config.yaml
encoder_arch: "convnext"
model: "contrastive image-text model"
dataset: "photos of plants and fungi (iNaturalist)"
train_examples: 45211
image_size: 40
crop_scale_min: 1
horizontal_flip: false
translate: 0.12
cutout: 0.25
tokenizer: "word"
vocab_size: 1482
loss: "softmax"
embed_dim: 384
encoder_isotropic: true
encoder_norm: "layernorm"
encoder_activation: "gelu_tanh"
encoder_mlp_ratio: 2
encoder_inner_norm: false
encoder_patch_size: [4, 4]
encoder_conv_stem: true
encoder_layers: 16
encoder_width: 256
encoder_kernel_size: 3
text_encoder_causal: false
text_encoder_width: 192
text_encoder_layers: 8
text_encoder_norm: "layernorm"
text_encoder_norm_position: "pre"
text_encoder_activation: "quick_gelu"
text_encoder_mlp_ratio: 3
text_encoder_head_dim: 64
text_encoder_fused_qkv: true
text_encoder_bias: "none"
text_encoder_qk_norm: false
text_encoder_layer_scale_init: 0.1
text_encoder_parallel_block: false
text_encoder_inner_norm: false
text_encoder_positions: "rope"
init: "kaiming_normal"
residual_init: "none"
optimizer: "muon"
muon_scale: "original"
lr: 0.021
momentum: 0.85
nesterov: true
orthogonalizer: "polar_express"
adamw_lr_other_params: 0.0017
steps: 11900
batch_size: 256
epochs: 67.4
lr_schedule: "cosine"
final_lr_fraction: 0
warmup_steps: 2380
weight_decay: 0.01
adamw_weight_decay_other_params: 0
Rows from block 9 of the image encoder of a small contrastive image-text model, named by matrix and row number. Rows with one number belong to one neuron. Each number is 128 + 24 x the weight over its row's rms, rounded and kept within 0 to 255. All counts start at 0.
Before each neuron's rows are labels from the 100 images, of 14848, where the neuron reaches its highest value: "responds to" is what is common among them. Only what is clearly more common there than usual is listed. The data: photos of plants and fungi (iNaturalist).
# fc1: MLP up (encoder.blocks.9.mlp.fc1.weight, 512x256), inputs 208-255
# fc2: MLP down (encoder.blocks.9.mlp.fc2.weight, 256x512, transposed), outputs 208-255

responds to: order Asterales; family: Asteraceae
fc1.166 [108 113 119  96 125 137 143 130 158 124 102 119 174 145 135 157 145 127 146 114 115 108 139 156 148 135 154 159 119 121  86 136 132  99 151 143 137 133 130 124 136 142 150 140 164 158 128 134]
fc2.166 [154  80 124 150 116 148 115 149 161 158 104 147 158 136 112 144 108 114 148 119 135 151  79 147 119 126 123 142 129 194  79  87 129 127 152 145 155  87 122 133 112 156 182 113  67 140 143 136]

responds to: order Lamiales
fc1.31 [126 124 109  81 112 185 116  95 133 133 125 160 121 147 116 157 133 131 103 147 149 114 130 107 136 130  85 129 122 131 147 117 130 100 124 110 137 122 121  95 132 112 102 103  81 132 167 125]
fc2.31 [118 162 116 159 171 155 113 132 126 153 126 172 119 122 119 161 116 114 104 156 139 117 127  90 148 141 123 128 138 115 105 117 128  97 151 128 183 149 141 141 126 142 152  99 145  96 169 146]

responds to: order Asterales; family: Asteraceae
fc1.397 [112 134 118 177 141  90 132 106 108 123 170 149 159 155 136 104 141 146 163 129 143 113 136 101 135 112 109 130 128  98 113 135 169 124 155 116 131 108 151 149 169 175 137 108 104 204 107 108]
fc2.397 [ 86 118 101 187 111 153 152 128 116 173 102 143 128 102 136 134 116 143 180 149 137 114 107 121 145 116 183 115 122 127 137 128 106 124 180 137 122 108 151 149 111 113 165 120 131 123 152 125]

responds to: order Caryophyllales; family: Cactaceae; text has "cactus"
fc1.13 [150 153 128 173 129 131 111 136 150 152 144 119 135 110 125 142  77 119 117 118 120 126 131 107 138 182 156 146 159 108 126 130 125 123 151 132 104 135 138  90 136 123  87 118 180 153 115 170]
fc2.13 [104 102  99 139 139 129 119 135 112 141 117 137 141  96 154 117 118 143  84 122 149 130 159 131 136  99 154 119 177 150 149 121 123  96  84 160  88 127 118 147 128 110 144 101 149 133 141 142]

responds to: phylum Basidiomycota; class Agaricomycetes; order Polyporales
fc1.386 [ 91 151 123 141  76 166 143 138 117  98 165 107 122 134 164  96 108 132 139 114 122 165  86 144 108 124 133 112 144 108 108 103 122 129  93 106 104 152 144 134 109  87 113 124 145 138 110 105]
fc2.386 [145 141 112 122 129 165 115 118 115 133 121 145 106 112 123 123 129 113 155 142 137 149 118 115 131 116  95 123 118 114  63 118 170 168 161 145 149 147 112 105 127 121 134 111 120 142  74 103]

responds to: order Asparagales; family: Asparagaceae; text has "yucca"
fc1.131 [ 93 117 110  88 129 133 127 175 112 134 122 118 133 128 139 142 170 163 111 139 119 139 156 158 148 144 163 101 123 124 133 116 164  84 122 164 135 122 137 135  97  97  80 136 147 126  88 141]
fc2.131 [141 127 123 154 149 103 127 170 112 122 138 157 144 104 112 165 120  99  89 141 159 131 158 110 148 147 107 102 115 124 117 104 121 117 132 128 146  69 131  94 123 158 143 172 153  91 132 119]

responds to: order Caryophyllales; family: Cactaceae; text has "cactus"
fc1.72 [123 121 116 121 160 134 151 121  76 119 148 111 129 152 100 177 103 113 156 128 154 153 132  71 139 175 129 151 150 141  99 104 119 114 111 188 128 104 147 102 150 124 164  94 126 138 147 138]
fc2.72 [146 161 135 151 129 125 103 103  97 154 118 151 145 159 125 116  97 195 149 133 133 149 156 136 160 138 120 119 126 113 142  99 165  64 139 153 132 142 144 126 136 103 168 137 150 142 113 129]

responds to: order Asparagales; class: Liliopsida; family: Asparagaceae
fc1.468 [101  79 149 152 113 103 130 130  80 142 120  91 126 126 125 108 138 136 135 155 153 154 118 115 125 158 115 120 133 118  82 128 129 168 136 118 113 124 163 127 151  94 107 101  97 103 118 148]
fc2.468 [159 147 135 121 137  66 156 114  99 103 135 111 146 103 117 161 107 122 123 154 114 121 142 102 103 123 126 116 102 176 116 127 101 151 140 112 101  96 112 163 188 118 129 129 153  62 125 105]

responds to: order Asterales; family: Asteraceae
fc1.477 [101 115  94 102 130 143 138  87 130 144 114 165 102 139 128 121 123 174 140 144 167  92 161 156 101 127 177 129 131 140 105 131 157 112 121 108 126 114 102 102 102  81 108 106 127 141 143 150]
fc2.477 [138  89 140 109  98 137 106 138 113 118 151 129 153 126 146 120 112 141 130 144 165 131 104  94 113 129 125 157  95 137 141 122 152 141 111 156 128 177 127 129 121  80 125 155  84 120  91  94]

responds to: kingdom Fungi; class Agaricomycetes; phylum Basidiomycota
fc1.418 [141 122  98 124 112 144 128 138 140 149 127 120  87 111  84 107 131 133 136 138  99 134 139 123 113 118 142 122  95 112 148  92 115 153 137 160 147 166 145 151  84  93 130 130 162 175 114 166]
fc2.418 [156 131 101 114 125 135 107 148 104  91 101 110  92 131 138 153 139 135 131 119 148 123 183 111 115 139 165 117 142 111  97  93 186 130 115 117 100 111 113 152 121 112 108 169 104 114 110 152]

responds to: class Liliopsida
fc1.385 [ 85 105 166  95 146 150 154 117 131 133 100 138 105 101  71 115  99 118 115 105 147 147 146 157 189 114  90 163  97 133 108 120 117 132 133 150 142 125  94 144 102  65 104  93 115 122  76 137]
fc2.385 [180 131 114 156 125 138 117 134  93 149 125 149 149 153 131 104 159 170 132  90 132 120 132  99 172 102 190 126  98 140 138 145 141 101 149 109 159 144 177 135 136 165 151 119 129 156 162 116]

responds to: order Lamiales
fc1.129 [156 121 163 124 128 145 128 164 145 121 147 178 165 107  86 127 150 157 103  96 102 103 151 151  86 101 123 114  77 132 109 135 139 153  80 138 119 110 143 136 130 144 153  96 126 131 116 118]
fc2.129 [122 103 134  98 136 115 115 140 103 148 152 108 154 119 135 139 118 160 115  95 102 110  87 142 143 137 109 163  95 135  76  85 156 130  94 140 116  99  91 107 132 101  71 143 133 172 118 155]

responds to: order Caryophyllales; family: Cactaceae
fc1.103 [ 69 128 108 132 150 149 130 158 171 151 111 118 113 137 168 119 171 103 130 122 141 134 148 118  91  94 130 167 165 165 106  92  89 155 126 190  95 111 169 142 180 114 142 109 119 159 150 151]
fc2.103 [108 136 138 119 133 109 152 127 155 154 137 126 105  88 143 198 130 137 126 145 118 123 181 143 155 121 133 130 128  87 120 144 155 104  69 127 153 111 138 147  77 149 124 153 172 146 131 131]

responds to: class: Liliopsida; order Asparagales; family: Asparagaceae
fc1.59 [126 135 102 103 111 122 105 132 154 140 160 151 123 126 123 151 169 145 132  93 131 117 126 126 107 161 127 108 125 134 144 152  98 121 123 144 158 120  77 117 149 131 115 126 128 119 124 109]
fc2.59 [145 165 112 148 119 121 108 109 119 106 138 140 149 120 114 112 109 136 114  77 140 128  59  98 154 125 126 156 133 134 136 158 145 136 145 110 162 145 125  94 140 149 150 167 115  99 158 123]

responds to: order Asterales; family: Asteraceae
fc1.344 [ 90 135 138 120 133 120 140 163 139 139 128 100 111 121 124 100 137 124 129 154 133  93 114 106  54 103 143 106 124  92 111 108 155 103 135 121 140 165 133 153  91 144 149 136 137 143 158 123]
fc2.344 [137 161 136 142 123 146 147 131 103  64 125 133 138 126 103 157 119 129 140 156 169 106 140 132 131 155 100  98 115 151 150  90 122  77 121 154 131  88 157 126  87 125 145 138 149  96 101 148]