A small contrastive image-text model, trained from scratch.
Data: trained on photos of plants and fungi (iNaturalist), 45211 training examples.
Rows from block 6 of the image encoder of a small contrastive image-text model, named by matrix and row number. Rows with one number belong to one neuron. Each number is 128 + 32 x the weight over its row's rms, rounded and kept within 0 to 255. All counts start at 0. After the name is the row's rms in percent of the matrix's.
After each neuron's rows are labels from the 100 images, of 14848, where the neuron reaches its highest value: "responds to" is what is common among them. Only what is clearly more common there than usual is listed. The data: photos of plants and fungi (iNaturalist).
# fc1: MLP up (encoder.blocks.6.mlp.fc1.weight, 512x256), inputs 86-171
# fc2: MLP down (encoder.blocks.6.mlp.fc2.weight, 256x512, transposed), outputs 86-171

fc1.16 101 [104 113 178 135 130  77  93 169 143 167  88 137 127  85 147 142 113 116 116 178 111 152 141 125  99 221 182 161 152  81  95 149  91  68 123 154 158 148 101 104  84 122  64  97 127  84 130 113 134 144 127 120 105  98 121 137 176 206  75 162 151 118 117 145 196 137 103 113 174 168 148 167  70 182 138 171 129 110  79 127 118 139 141  91 169  91]
fc2.16 101 [ 94 186 140 124 167 147 130 167 158  89 129 146  87 228 107 116 123 152 102 157 119  96 113  89 145 129  90  87 174 125 168 164 201 137 121 156 135  95 129 159  67 165 129 147 128 137 114 152 158 148 121  97 108 122 114 126 133  82 144 140 172 135 166 197  95 153 129 156 169 162  87 156 118 136  86 217 152 135 103  52 157 126 151 131 168 174]
responds to: order Asterales; family: Asteraceae

fc1.236 099 [163 143 102 112 126 164 150 128 133 122 147 144 100 126 151 197 125 155 101  98 162  82 111 167 144 157  98 165  72 170 142 183 172 115 157  92 120 155 117 127 164 160 143 139 158  76 137 126 128  99 107 101 133 150 153 139  99 142 144  89  98  83 134 163 128 149 151 133 138 124 100 144  82 126 134 120 153 120 156 108 161 114  74 140 117 170]
fc2.236 099 [139 129 109  70 136 142 166 150 162 126 188 102 127  58 107 163 129 120 181  84 128 131  90  83 124 161 182 110  92 104 180 123  95 126 113 136 163  82  46 119 102 134 172  68 154 169 115 120 164 169 127 139 169 154 109  89  87 108 140 142 115 128 164 176 122 101 122 128 110 131 134 154 135 187 195 121 151 142 152 134 139 130 155 114 167 173]
responds to: class Liliopsida

fc1.193 105 [140 111 145 121 124 138 111  91 159 126 118 155 169 120 135 151 209 165 104  96 107 180 117 132 206 128 123 143 160 140 124 190 160 130 154 161 218 150  87 117  76 154 121 157  83 127  50 137 125 205 115  59 159  85 147 114 105 145 128 201  90 137 136 143 135 162  88 151 122 127 100  74 129 121 145 114 119 101 138 100 112  60 146 123 139 180]
fc2.193 106 [169 137 169 114  61 149 104 181  89  79 134 150 110 115 107 122 156  38 118 123 138 126 139 142 103 142 118 114  78  98 151 100 126 127 137 148 177 120 110 105 165 112 132 129 133 153  88 141 197 113 116  90 114 123 128 153  68 196 133  63 108 128 126 139 118  98 166  84 101 107 134 107  62  87 115 123 158 119  97  96 114 132 133  81 181 159]
responds to: class Liliopsida

fc1.464 102 [ 79 103 161 144 100 121 129 112 176 118 146 140 131 158 146 100 153 135  94 169 100  91 121 105  92 174 110 125 136 122 131  96 158 107  79 135 169 129 174  64 127 110 116 127 131 143 126 124 126 125  84 156 129  97  83 138 171 117 187 122 155 174 167 153 152 185 143 186 161 151  61  83 180 150 166 175  73 109  82  70 186 124 136 146 106 101]
fc2.464 106 [127 222  93 189  69 122 116 111  96 111 117 156  42  72 143 145 149 123 162 140  91  56 114  78 188 168 109  94 138 129 109 199 165  86 107 110 114 135 158 179 139  95  98 174 145 154 124 175 150 126 113  83 140 111 145  81 132 110 166 150 124 143 150 125 122 140 139 158 169 164 134  61 113 135 142 162 154 135 165 144 159 109 113  90 131 177]
responds to: class Liliopsida; order Caryophyllales

fc1.170 100 [139 128 149 109 228 186 152  92  96 136 114 135 132  67 161  88  89 146 131 116 167 133 204 160 166 131 119  87 100 123 131 175  93 163 104 136 127 111 117 135 156 136 128 135 137 169 120 142  84 143 132 103 115  65  88 178 141 122 126  77 132 111 145 151  93  69  71 144  98 168  92 139 186 143 101 151 142 189 116 111 151 108 140 110 101 185]
fc2.170 096 [116 140 116 100 117 109 140 134 149 127 149 154 189 143 122  75  80 121 136 141 144 142 142  93 100 147 133 123 130 177 111 146 131 166 107 106 138 130 133 127  78 123  91 166 121 141 128 123  83 175 108 156 138 111 154 150  77 105 114  41  66 196 123 103 122 122  84 169 197 103 123 125 147 129 118 125 142 147 178 150  88 140  95  73 140 121]
responds to: order Caryophyllales

fc1.213 101 [136 140 158 116 119 169 143 121 122 122  96 137 154   2 147  83  93 122  98 144 134 156 130 140 118 127 176  87 167  96  61 172 123 136  96 120 121 124 103 131 140 143 165 132 155 126 157 146 167 100 129 186 101 134  56 170 162  98 153 163 136 127 132 142 162 109 159 155 160 154  92 162  90 120 108 107 146 150 123 194 138 126  63 100  79 113]
fc2.213 113 [ 76 113  95 141 114 143 140 121  95  62 165 133 151 115 140 121 149 113 124 111 122 122 195 136  77 178 110 150 108 133 169 135 160 116 141 183 111 147  81 121 165 105 168 125 172 122 149 178  90  79 121 132 124 100  89 139 120  69 159 110 131 138 121 104 112 162 100 106 191 147 132 151 155 124 119 141  70  81 161  53 128 183 143 119 156  88]
responds to: class Polypodiopsida; text has "fern"; order Polypodiales

fc1.47 095 [ 30 144 148 173 107 131 179 153  78  98 151  57 127 128  71  68  99 131 126 115  74 134 105 167 202 154 131  97 103  84 104 172  97 159 112  66 182 153  84  96 193 160 112 122 170 144 113 142 158 154  91 221 127 126  84 166 162 166 108 156 128 118 134 141 169 117 113 129 173 174 165 162  80 120 121 124  81 113 142 122 117 150  98 137 113 106]
fc2.47 104 [ 86 136  74 115 166 106 131 127 168  45 131 149  85 129 115  98 150 134  81 145 105 169 159 159 136 150  94 121 112 103 112 122 113 137 158 179 183 121 122 135 164 126 110 174 134 157 123 193 122 149 127 118  96 116 114 130 102  96 117  84  98 116 169 151 109 147 162 125 127 154  89 143 167 155 173 177 116  48 217  70  35 153  92 127 146  40]
responds to: class Polypodiopsida; text has "fern"

fc1.39 094 [166  94  95 128 141  73 169 126 148 154 106  79  75 108 121 158 126 104 177  87 140 129  81 126  76 105 133  50  91 160  98 146 130 133 166  89  96 198 116 174 151 149 103 131  63 125 109 159 119  96 129 121  96  64 132 127 157 162 112 167 149 144 130 137  99 150 130  99 105 143 100 114 124  64 115 103 170  88 137 119 116 173 147 126  78 140]
fc2.39 103 [184 122 131  90  43 142 145 124 170 105 137 137 139 109 116 143 140  86 174  95 108 128 102 110 157 104  96 111  79 190 132 133 189 125 144 173 147 123 138 113 105 116 165 134 122 136 129 151 189 112 140 118  72  95 103 114  40 197 127 112 137 138 205 143 135 113 133 173 122 128 152 155 150 115 118 115 109  92 165 139 178 146 149 141 114  76]
responds to: order Caryophyllales; family: Cactaceae

fc1.286 105 [181  95 144  98 126 162 136 120 143 118 162  83 139 136 115 142 112 110 187 124 182  82 162 152 138 182 130 101 212 115 152 148 116 118 160 154 161 114 138 118 148 144  63 151 119 137 162 126 104 102  91 199 132 157 158 111 123 119 128 138 134 147 110  78 113 120 148 161 189 132 117 119 121 166 150  73  98  82 122 166 124 179 157 161 173  98]
fc2.286 115 [143  76 133 122 136 143  96  99 107 144  91  60 163 182  90  90 102  83 160 162 131  78  76 106 108 124  62 102 153 142 155 137 148 173 135 153 171  97 170 149 103 130 177  94  93 128 140  86 130 145 136 116 105 213 192 142 142 112 139 195 138 105 114 161 111 136 139 107 198 162 141 152 158 116 137 155 132  97 125  92 156 128  81 180 112  95]
responds to: order Caryophyllales

fc1.49 094 [175 120 136 141 138 100 187 176 134  96 189  97 116 104 155 143 121  97 144 130 149 127 175 110 157 177  82 186 146 135  41 109 113  97 153 148 156 114 205 137 161 171  97 129 154 144 126  95 154 177 148 142 142 132 126 156 155 216 171 116 152 173 170 130  78 120 188 150 142 140 104 133 100 125 149 132 141  64 119 100 137 202 118 142 102  64]
fc2.49 103 [169 166 193 136  64 159  88 144  82 101 122 123  83 106 126 134  62 110  63 171  90 154 108 176 124  62 131 123 137  42  66 134 148 106 140 158 137  89 148 155  77 104 137 178 173 170  84 175 118 184  91 134 136 122  91 168 126 160 136 119 111  84 132 105  88 100 117 124 149 141 164 142  62 173 133 128 141 129 146 149 151 162 156 138 146  83]
responds to: order Caryophyllales