Weights of a small contrastive image-text model.
Model: 8.02M parameters, 40-pixel images, encoder activation gelu_tanh, encoder patch size [4, 4], encoder layers 16, encoder width 256, text encoder width 192, text encoder layers 8, text encoder norm layernorm, text encoder activation quick_gelu.
Training: muon at rate 0.021, 11900 steps.
Data: 45211 training examples, 67.4 epochs.
Rows from block 12 of the image encoder of a small contrastive image-text model, named by matrix and row number. Rows with one number belong to one neuron. Each number is 500 + 25 x the weight over its row's rms, rounded and kept within 0 to 999. All counts start at 0. Numbers have three digits each. After the name is the row's rms in percent of the matrix's.
After each neuron's rows are labels from the 100 images, of 14848, where the neuron reaches its highest value: "top examples" is what is common among them. Only what is clearly more common there than usual is listed. The data: photos of plants and fungi (iNaturalist).
# fc1: MLP up (encoder.blocks.12.mlp.fc1.weight, 512x256), inputs 128-191
# fc2: MLP down (encoder.blocks.12.mlp.fc2.weight, 256x512, transposed), outputs 128-191

fc1.449 103:508537501495528512483526503479502493506547472492516503506499516526500468518521483498484540507502534542499468500483505513524517475447465488492565509495518500470485498506510527508483489472435480
fc2.449 103:476525470493482517466529495515483475515482486469513500510462500531470521542539525500484471483536493514482518494485491503494501464440520491526488487508496519481509485528480520499487578545553540
top examples: order Caryophyllales; family: Cactaceae; text has "cactus"

fc1.359 117:512437462517526497551507509505516475527504506506521495487506492514514495500454504493487477513489475457512484504461528509516510476423521485487471498493509478557482509493476524518501501522466493
fc2.359 111:468502529486485498495507499503484485532487490478471505475461518532501490522480518504489544476469518481516500500496478514514529484500508521508475515466477535485486517535468514486511477548478554
top examples: order Caryophyllales

fc1.369 100:497511500496492521500516509502519482531488455485482493499463506506493441528480544536436504507492497525502512460540490532510525510464497496476445502527477505509511483512477482520489525519515532
fc2.369 101:439466530462523507449519505518516533546512485458497545516462505491505496531488506512541489454518503487500475525491504495472539533510479480508522462489503489474515478483499496490466483464537472
top examples: order Lamiales

fc1.227 110:478489491474502484513497529530509478535515515503488517479494510483496491464500502493504490484475493540500500531437522432481484528441497492513562537497535474493508493500502444527533489466545513
fc2.227 110:540507475514510520476486496495489534498533515487488480532511516535517476520506524519501476463521477525510455519479483490492470510468514526475492504473482505473473542541481487503494516485514499
top examples: order Caryophyllales; family: Cactaceae; text has "cactus"

fc1.350 095:455541488473489487504463534521501515511493484487490499453512475480490545502538483529515501490500456514512548496534542468453477501481530510489500527536528496432476498495516499555479497476537512
fc2.350 092:486505447546459520492502473544549478487514510515506553497535460525457470497493503477523469476495525548493506536461469499484537492495536492515556494484491472475480431515537520516466530537487472
top examples: order Asparagales; family: Asparagaceae; text has "yucca"

fc1.219 095:498480516475489464482474495518516553477514502459492504520512509505448494539495511509462463476550499516497502502420492530490472446528516501513492459508514464459516490496478491496474493506493535
fc2.219 098:523483504527496477480472459521511472516499485530480494497484485497538514524496514473503454499467492476487465499499527531534508480513535522508475510531457494498482518494516458478471508538521492
top examples: class Polypodiopsida; order Polypodiales

fc1.281 104:544510494537517473506478500513485498471479470497486489528497503475502451522484506530474516485499498519453477508544532499472482506442512512535509506518491505504540516505498516519493467487537481
fc2.281 109:489543500553528490489475497452491500496461437449541509500483512449460528504488442498485480485504526498524503477457485518465509487493467480498479491455515500502523499535544504505492481540502529
top examples: order Caryophyllales; family: Cactaceae; text has "cactus"

fc1.261 100:511464485506547452508435492498487530546497499505482492503494499510463556477495528531466491504521506498508530521502529476515502532489532468476513533478527503509504483527485459488497521516532465
fc2.261 098:512518483464470531477493554509477452539489513480524463482492508508503539471511496507518455498453521482505533490501493516532553510466492506500481473497530520471458509498502504466498438541513503
top examples: order Asterales; family: Asteraceae

fc1.485 108:541490527463510498505533552468534491515550503505450497523492512510499527461506497507530477506497478504533496506528498490449487510461517457514514551523471489519500471499527524494499494483488509
fc2.485 106:525521488467477492499482502534506506524471487510507509516460484489484492520537463523479454497520523471452488464465471482476499493525514521490508492540462446502521492515516515520493531465528520
top examples: order Caryophyllales

fc1.345 109:530500502501537486488513506497516493546504511502448453504514525486583482478517534508519493472501503487508489462514521515480490504508539549515499510476494488487479492535545521506483507496495488
fc2.345 113:439519464560483505503490473507542547509503464498474493534489485540522478497497532465506513483482509461544535474509488481491518481515450464500521539541500513487506496467489523486503483488492477
top examples: order Asterales; family: Asteraceae

fc1.306 099:506501503528500493526501481504510555459497479516541533522463528473501507510533562497482518450521475526480479524501503506503493492470505490480532511537485472511513467526495481523454519471490520
fc2.306 104:463526511476521501540493445520505476502487489477487528481570524448487482474486514498498510468512529496526475505520469510510529568528444517522487465504472526470506468529513485511469524511513496
top examples: order Caryophyllales

fc1.301 105:506518522524510466572495498531492494484533494464515495496481485507483480513497470525509499504467475506511512457528473494496508525497522517513502469518514489472504486504493497474498503426499502
fc2.301 107:527490502498462533498531488473489491507526516555474475498492494499509497555464505508473499536498525528482536520500517494488510481488505502532530465500501468501558521526525482500556494469472440
top examples: order Lamiales

fc1.32 104:474508488479511475490497494449510505494487474541531540526506504518534531509470494473470518480556522492510485490492512512554508460500509535487451531516510506530520500503482521540515494475544499
fc2.32 104:503452527480493522551515482526476471494474537502497519479502531501490509521514491508491513509493505510527485499502480507522498486522532509513522499526519459509483507432508509535466494500501458
top examples: class: Liliopsida; order Asparagales; family: Asparagaceae

fc1.242 088:537476469492495501508479465522505501527505569516497504482471514473518479492484490481466501501472472515498512519545474499500531517447530419481495486501498508495462501472499516462523504460502499
fc2.242 091:482464495484441476479479505461459521508507514522529494520492526478518514514521488537520500521498515475506464502475470552538471528496533512471486494537517506526486516505523507477469472509538531
top examples: order Caryophyllales

fc1.396 089:487476483526494432499499497505513462543477514509503502546465493502436497488490448474539495491506481489502511453477468537518472514481489477513474532506549486478502515459464506538499520462536479
fc2.396 086:495497466501525508469492519500513434500502468495521482439551518503532493507507466494501528478487529505525449537560494516498487480480481539486477482501492507505528538522474536499526506538526457
top examples: order Caryophyllales; family: Cactaceae; text has "cactus"

fc1.346 109:441465479527498485542481552515516529506484505540517507484500505507474502528537484502483518525525517494484515490471511518483478469453502475498465500483504482519492517521486481494470481503480452
fc2.346 106:541458508493504506488548534514496499466492498483525467493506545522465521477481482491480508494484492481468503557461511526495446506471515483493524524484468504468486540484489500488533525468508505
top examples: class Liliopsida

fc1.3 098:487499530503477477508433522476483537535500540503505517506507531504466514516459479535534502497496492499536510536481466494507522471445519510543472536460495476507511499525467525483512505488455534
fc2.3 100:477508486483493510525518501497511517545474518473481504482507515499540479540526531501472470556455503510504507481529504468523491455503500518497529519513538498476514548514473478513489500469475516
top examples: order Caryophyllales; family: Cactaceae

fc1.30 094:514489504541477480466493470501564493493475515490484444542508477519508471497480515518464497518479504487501516475508470464503532523482514499495503444492486526528544489495456480474496500505561521
fc2.30 099:477506499508503490535455542512521506489524489495513504503533510493485444478503525541506508500523539509501534527486500521510531517525519508503536495477491464492503493524461491502508514459527508
top examples: kingdom Fungi; phylum Basidiomycota; class Agaricomycetes

fc1.247 098:496450483452479482488519488476510522459515463520488504480477546520452514532478490502469485498443469517491442505504462494565487493526505559515487554458499469523487484504486506493472499493506489
fc2.247 100:514470493518505491544509526484526513503536445532470465490502476450484468496427483477515521508491520491476502539520505523469484525475480461477536502478517492526532546555491527494494526507525501
top examples: kingdom Fungi

fc1.411 107:444503502505483515556534485484470520501526461467508485515528503531483473544505481467458510492472457469541472507478544483464540465514496504480489499566494481454527481487469490465474492503500507
fc2.411 107:521497488489485487525514479519465492536486553522517503507500513484481486485475475507515551523571535527483495475468466540500496513517500533503496501497507484466498501486497497529591533522532496
top examples: order Ranunculales; family: Ranunculaceae

fc1.401 099:508490496490518453518484491459503551475469527542502508512481511475474513456502480489490521536525502494534484444542515496523513507473515573489493452483523472579511539501499529508492497471491496
fc2.401 099:492473513493562473510478470526516499485470480497456510512508536530502488530564463480494534549479517504500514497508510466498530488509505517482509507469478504546521481501466528498478507483538487
top examples: order Lamiales

fc1.184 097:437494479482443486521493517489485457476469532522501508468511485496454504516461529521502480507513500478521505489495545507465484477487525479492481479496518493511553479504504504521490514474497466
fc2.184 101:524528482497498474496504523504508505540491500489493546538494508472472500494470494509500492544523500462446534469519496513545498501505467480550479528521447510486467505483499457508507522494503487
top examples: class Liliopsida

fc1.489 108:485500467498492439510489526502489544492507479548522478501476524499484510495463476497497493488519486487494495514489495499536491550503506461525493508498498487474487479500510519513520529473488522
fc2.489 104:510517457490546472522469523496475485507525470514485504499496565497484513521492531524518532521499486555547482517522535486532490490472473532507534508491483524433508546531500503534480516524505495
top examples: order Caryophyllales; family: Cactaceae; text has "cactus"

fc1.425 098:490522483487509481485522509539535527513502518486540527503495496474465522572513493422499494517552481485484492557517502510493509481546487475511481497521494512495492495475514515507505495514549489
fc2.425 100:520495496546503525504487493515445470509461509480510488519460503510495493546463516542481475539503505552484484461465489480453535459554491508486509510458520544506497497517511470495530513501497461
top examples: class Liliopsida

fc1.22 097:470509523492541477534449495567470466501500469523484492526496529509457529494448501499524534455515486488519460504541500509469506539477497535489480480489501491532471461440470500515468526527472507
fc2.22 096:491507496542496503454506501526503536519457528532520487478453530524496505533518502464470490507512504506514526524512503521551503491500479504475475470503536516495505514469494465455483535508502526
top examples: order Lamiales

fc1.296 103:505486485496503503515494490508500515539485453502516567515522516511495550469540467521489469504479468510472511493518459497483514513510523504529538464493567544471498501513506503498519469517460496
fc2.296 100:488507507484481508514503511503546503548509506501503526500491493523506545490525494535504471473482491542481526523549501488459505478495509481489495478493536497521467522528511525512430493524473542
top examples: order Caryophyllales; family: Cactaceae