config.toml
encoder_conv_stem = true
text_encoder_width = 192
text_encoder_norm_position = "pre"
init = "kaiming_normal"
batch_size = 256
Rows from block 5 of the image encoder of a small contrastive image-text model, named by matrix and row number. Rows with one number belong to one neuron. Each number is 128 + 24 x the weight over its row's rms, rounded and kept within 0 to 255. All counts start at 0. Numbers have three digits each.
After each neuron's rows are labels from the 100 images, of 14848, where the neuron reaches its highest value: "responds to" is what is common among them. Only what is clearly more common there than usual is listed. The data: photos of plants and fungi (iNaturalist). In brackets: how many of the 100.
# fc1: MLP up (encoder.blocks.5.mlp.fc1.weight, 512x256), inputs 128-191
# fc2: MLP down (encoder.blocks.5.mlp.fc2.weight, 256x512, transposed), outputs 128-191

fc1.115:147143104129169136135099147108180152097135148156146128113104114171128150138106131102117083108091131101126109132164109092102099196121125145101149111131149139081128132122135118162136145137114115
fc2.115:118132111141118105131117100167161180107121132197112094131141115122107120123150150131110157143172113110120115129133167147138151134170114121129116104135121169169136097131117132161157144131153163
responds to: order Caryophyllales (27); family: Cactaceae (25)

fc1.491:141135116126103142169139097112135085153136105122155111107171110113128147117145124145118154139129150112140117124121159050116135158101147087142128099156152165094136110142103126113128148143159124
fc2.491:100121090113109151163129165164135147135083135170104133175122168143122155075199131114130135122141148086118112102150109103158109107112133118113133139158123098116141134128139160175140168125120145
responds to: order Caryophyllales (26)

fc1.489:103115198128142120067105151094163143176108133099132119154121124112126128107180137143131128126150129147128110162093128128190106108112084142100169133114135100135130103137097118095127127103132108
fc2.489:122141157111146120134136136119101154135076142066120114181131157113104132097129135104124141100137116144108086116124144111113150154140141156165142184118117146111109092160137141059098114147121129
responds to: order Asterales (28); family: Asteraceae (28)

fc1.396:129096164117120101174116174154111118148132155115111146118147109091153094203130124093105119159146142146112073120099140110119115140130132142111131164134132164141123119130112168101075144210125139
fc2.396:143120142086130174124100148134058099147152100102129129144113110098155136116105128103089095136115134109113141108127095134134150146029121134138087163112157141115129170145109104127085132157160148
responds to: order Caryophyllales (36); family: Cactaceae (33)

fc1.70:134113110069129109132132140137139176061154128159153122096138107133104136097100158139118131119133149162136138152144140115161127108085110109193140117110157141138153176139164124125117167156160101
fc2.70:146157127153113169148101126131145109139117113103150094107113118103115126142150153160162127089141129143127150134142153113091163114149120172113127081127091166089103102079104108144180149136111161
responds to: order Asterales (27); family: Asteraceae (27)

fc1.118:152120145087131148145134146169138109084108097104136128125117125186121093118148124145126138149125100088101153155107133120124117124152130137078127142136102133125092136095130164091110150155144102
fc2.118:098119113091081142130133139122133168164141124182186112149115103204109130149141124143113132092201122100109138163135143113116110118108136160132103146116151139112107109126181129135169139122163160
responds to: order Caryophyllales (31); family: Cactaceae (30)

fc1.278:141151130103136168122170124152129096127084122045105101106095122131149157125153124122109138093174134108129058136142093127116110090113151137183107140142127138118123104129131145087134083180112087
fc2.278:083136184127093147116184125123090111105116096138159106134196123127129101135150100126153142131114123138083118113114177133123130088119115144117094118149135132109145144146104119156113074136140144
responds to: order Caryophyllales (29); family: Cactaceae (27)

fc1.64:130157143112166094144114160165165151110119161120150114186169163192133158112112123170168113128133129102143112124142151126131136101130143090163128107140150095140151114121120136069096158131094160
fc2.64:085062146127136109105147161132110160095160139089142113185123151109098112137174131159109143177137153131106103178137099095130115159166081152125155102132132110120097145145129115088145090114130138
responds to: order Asterales (28); family: Asteraceae (28)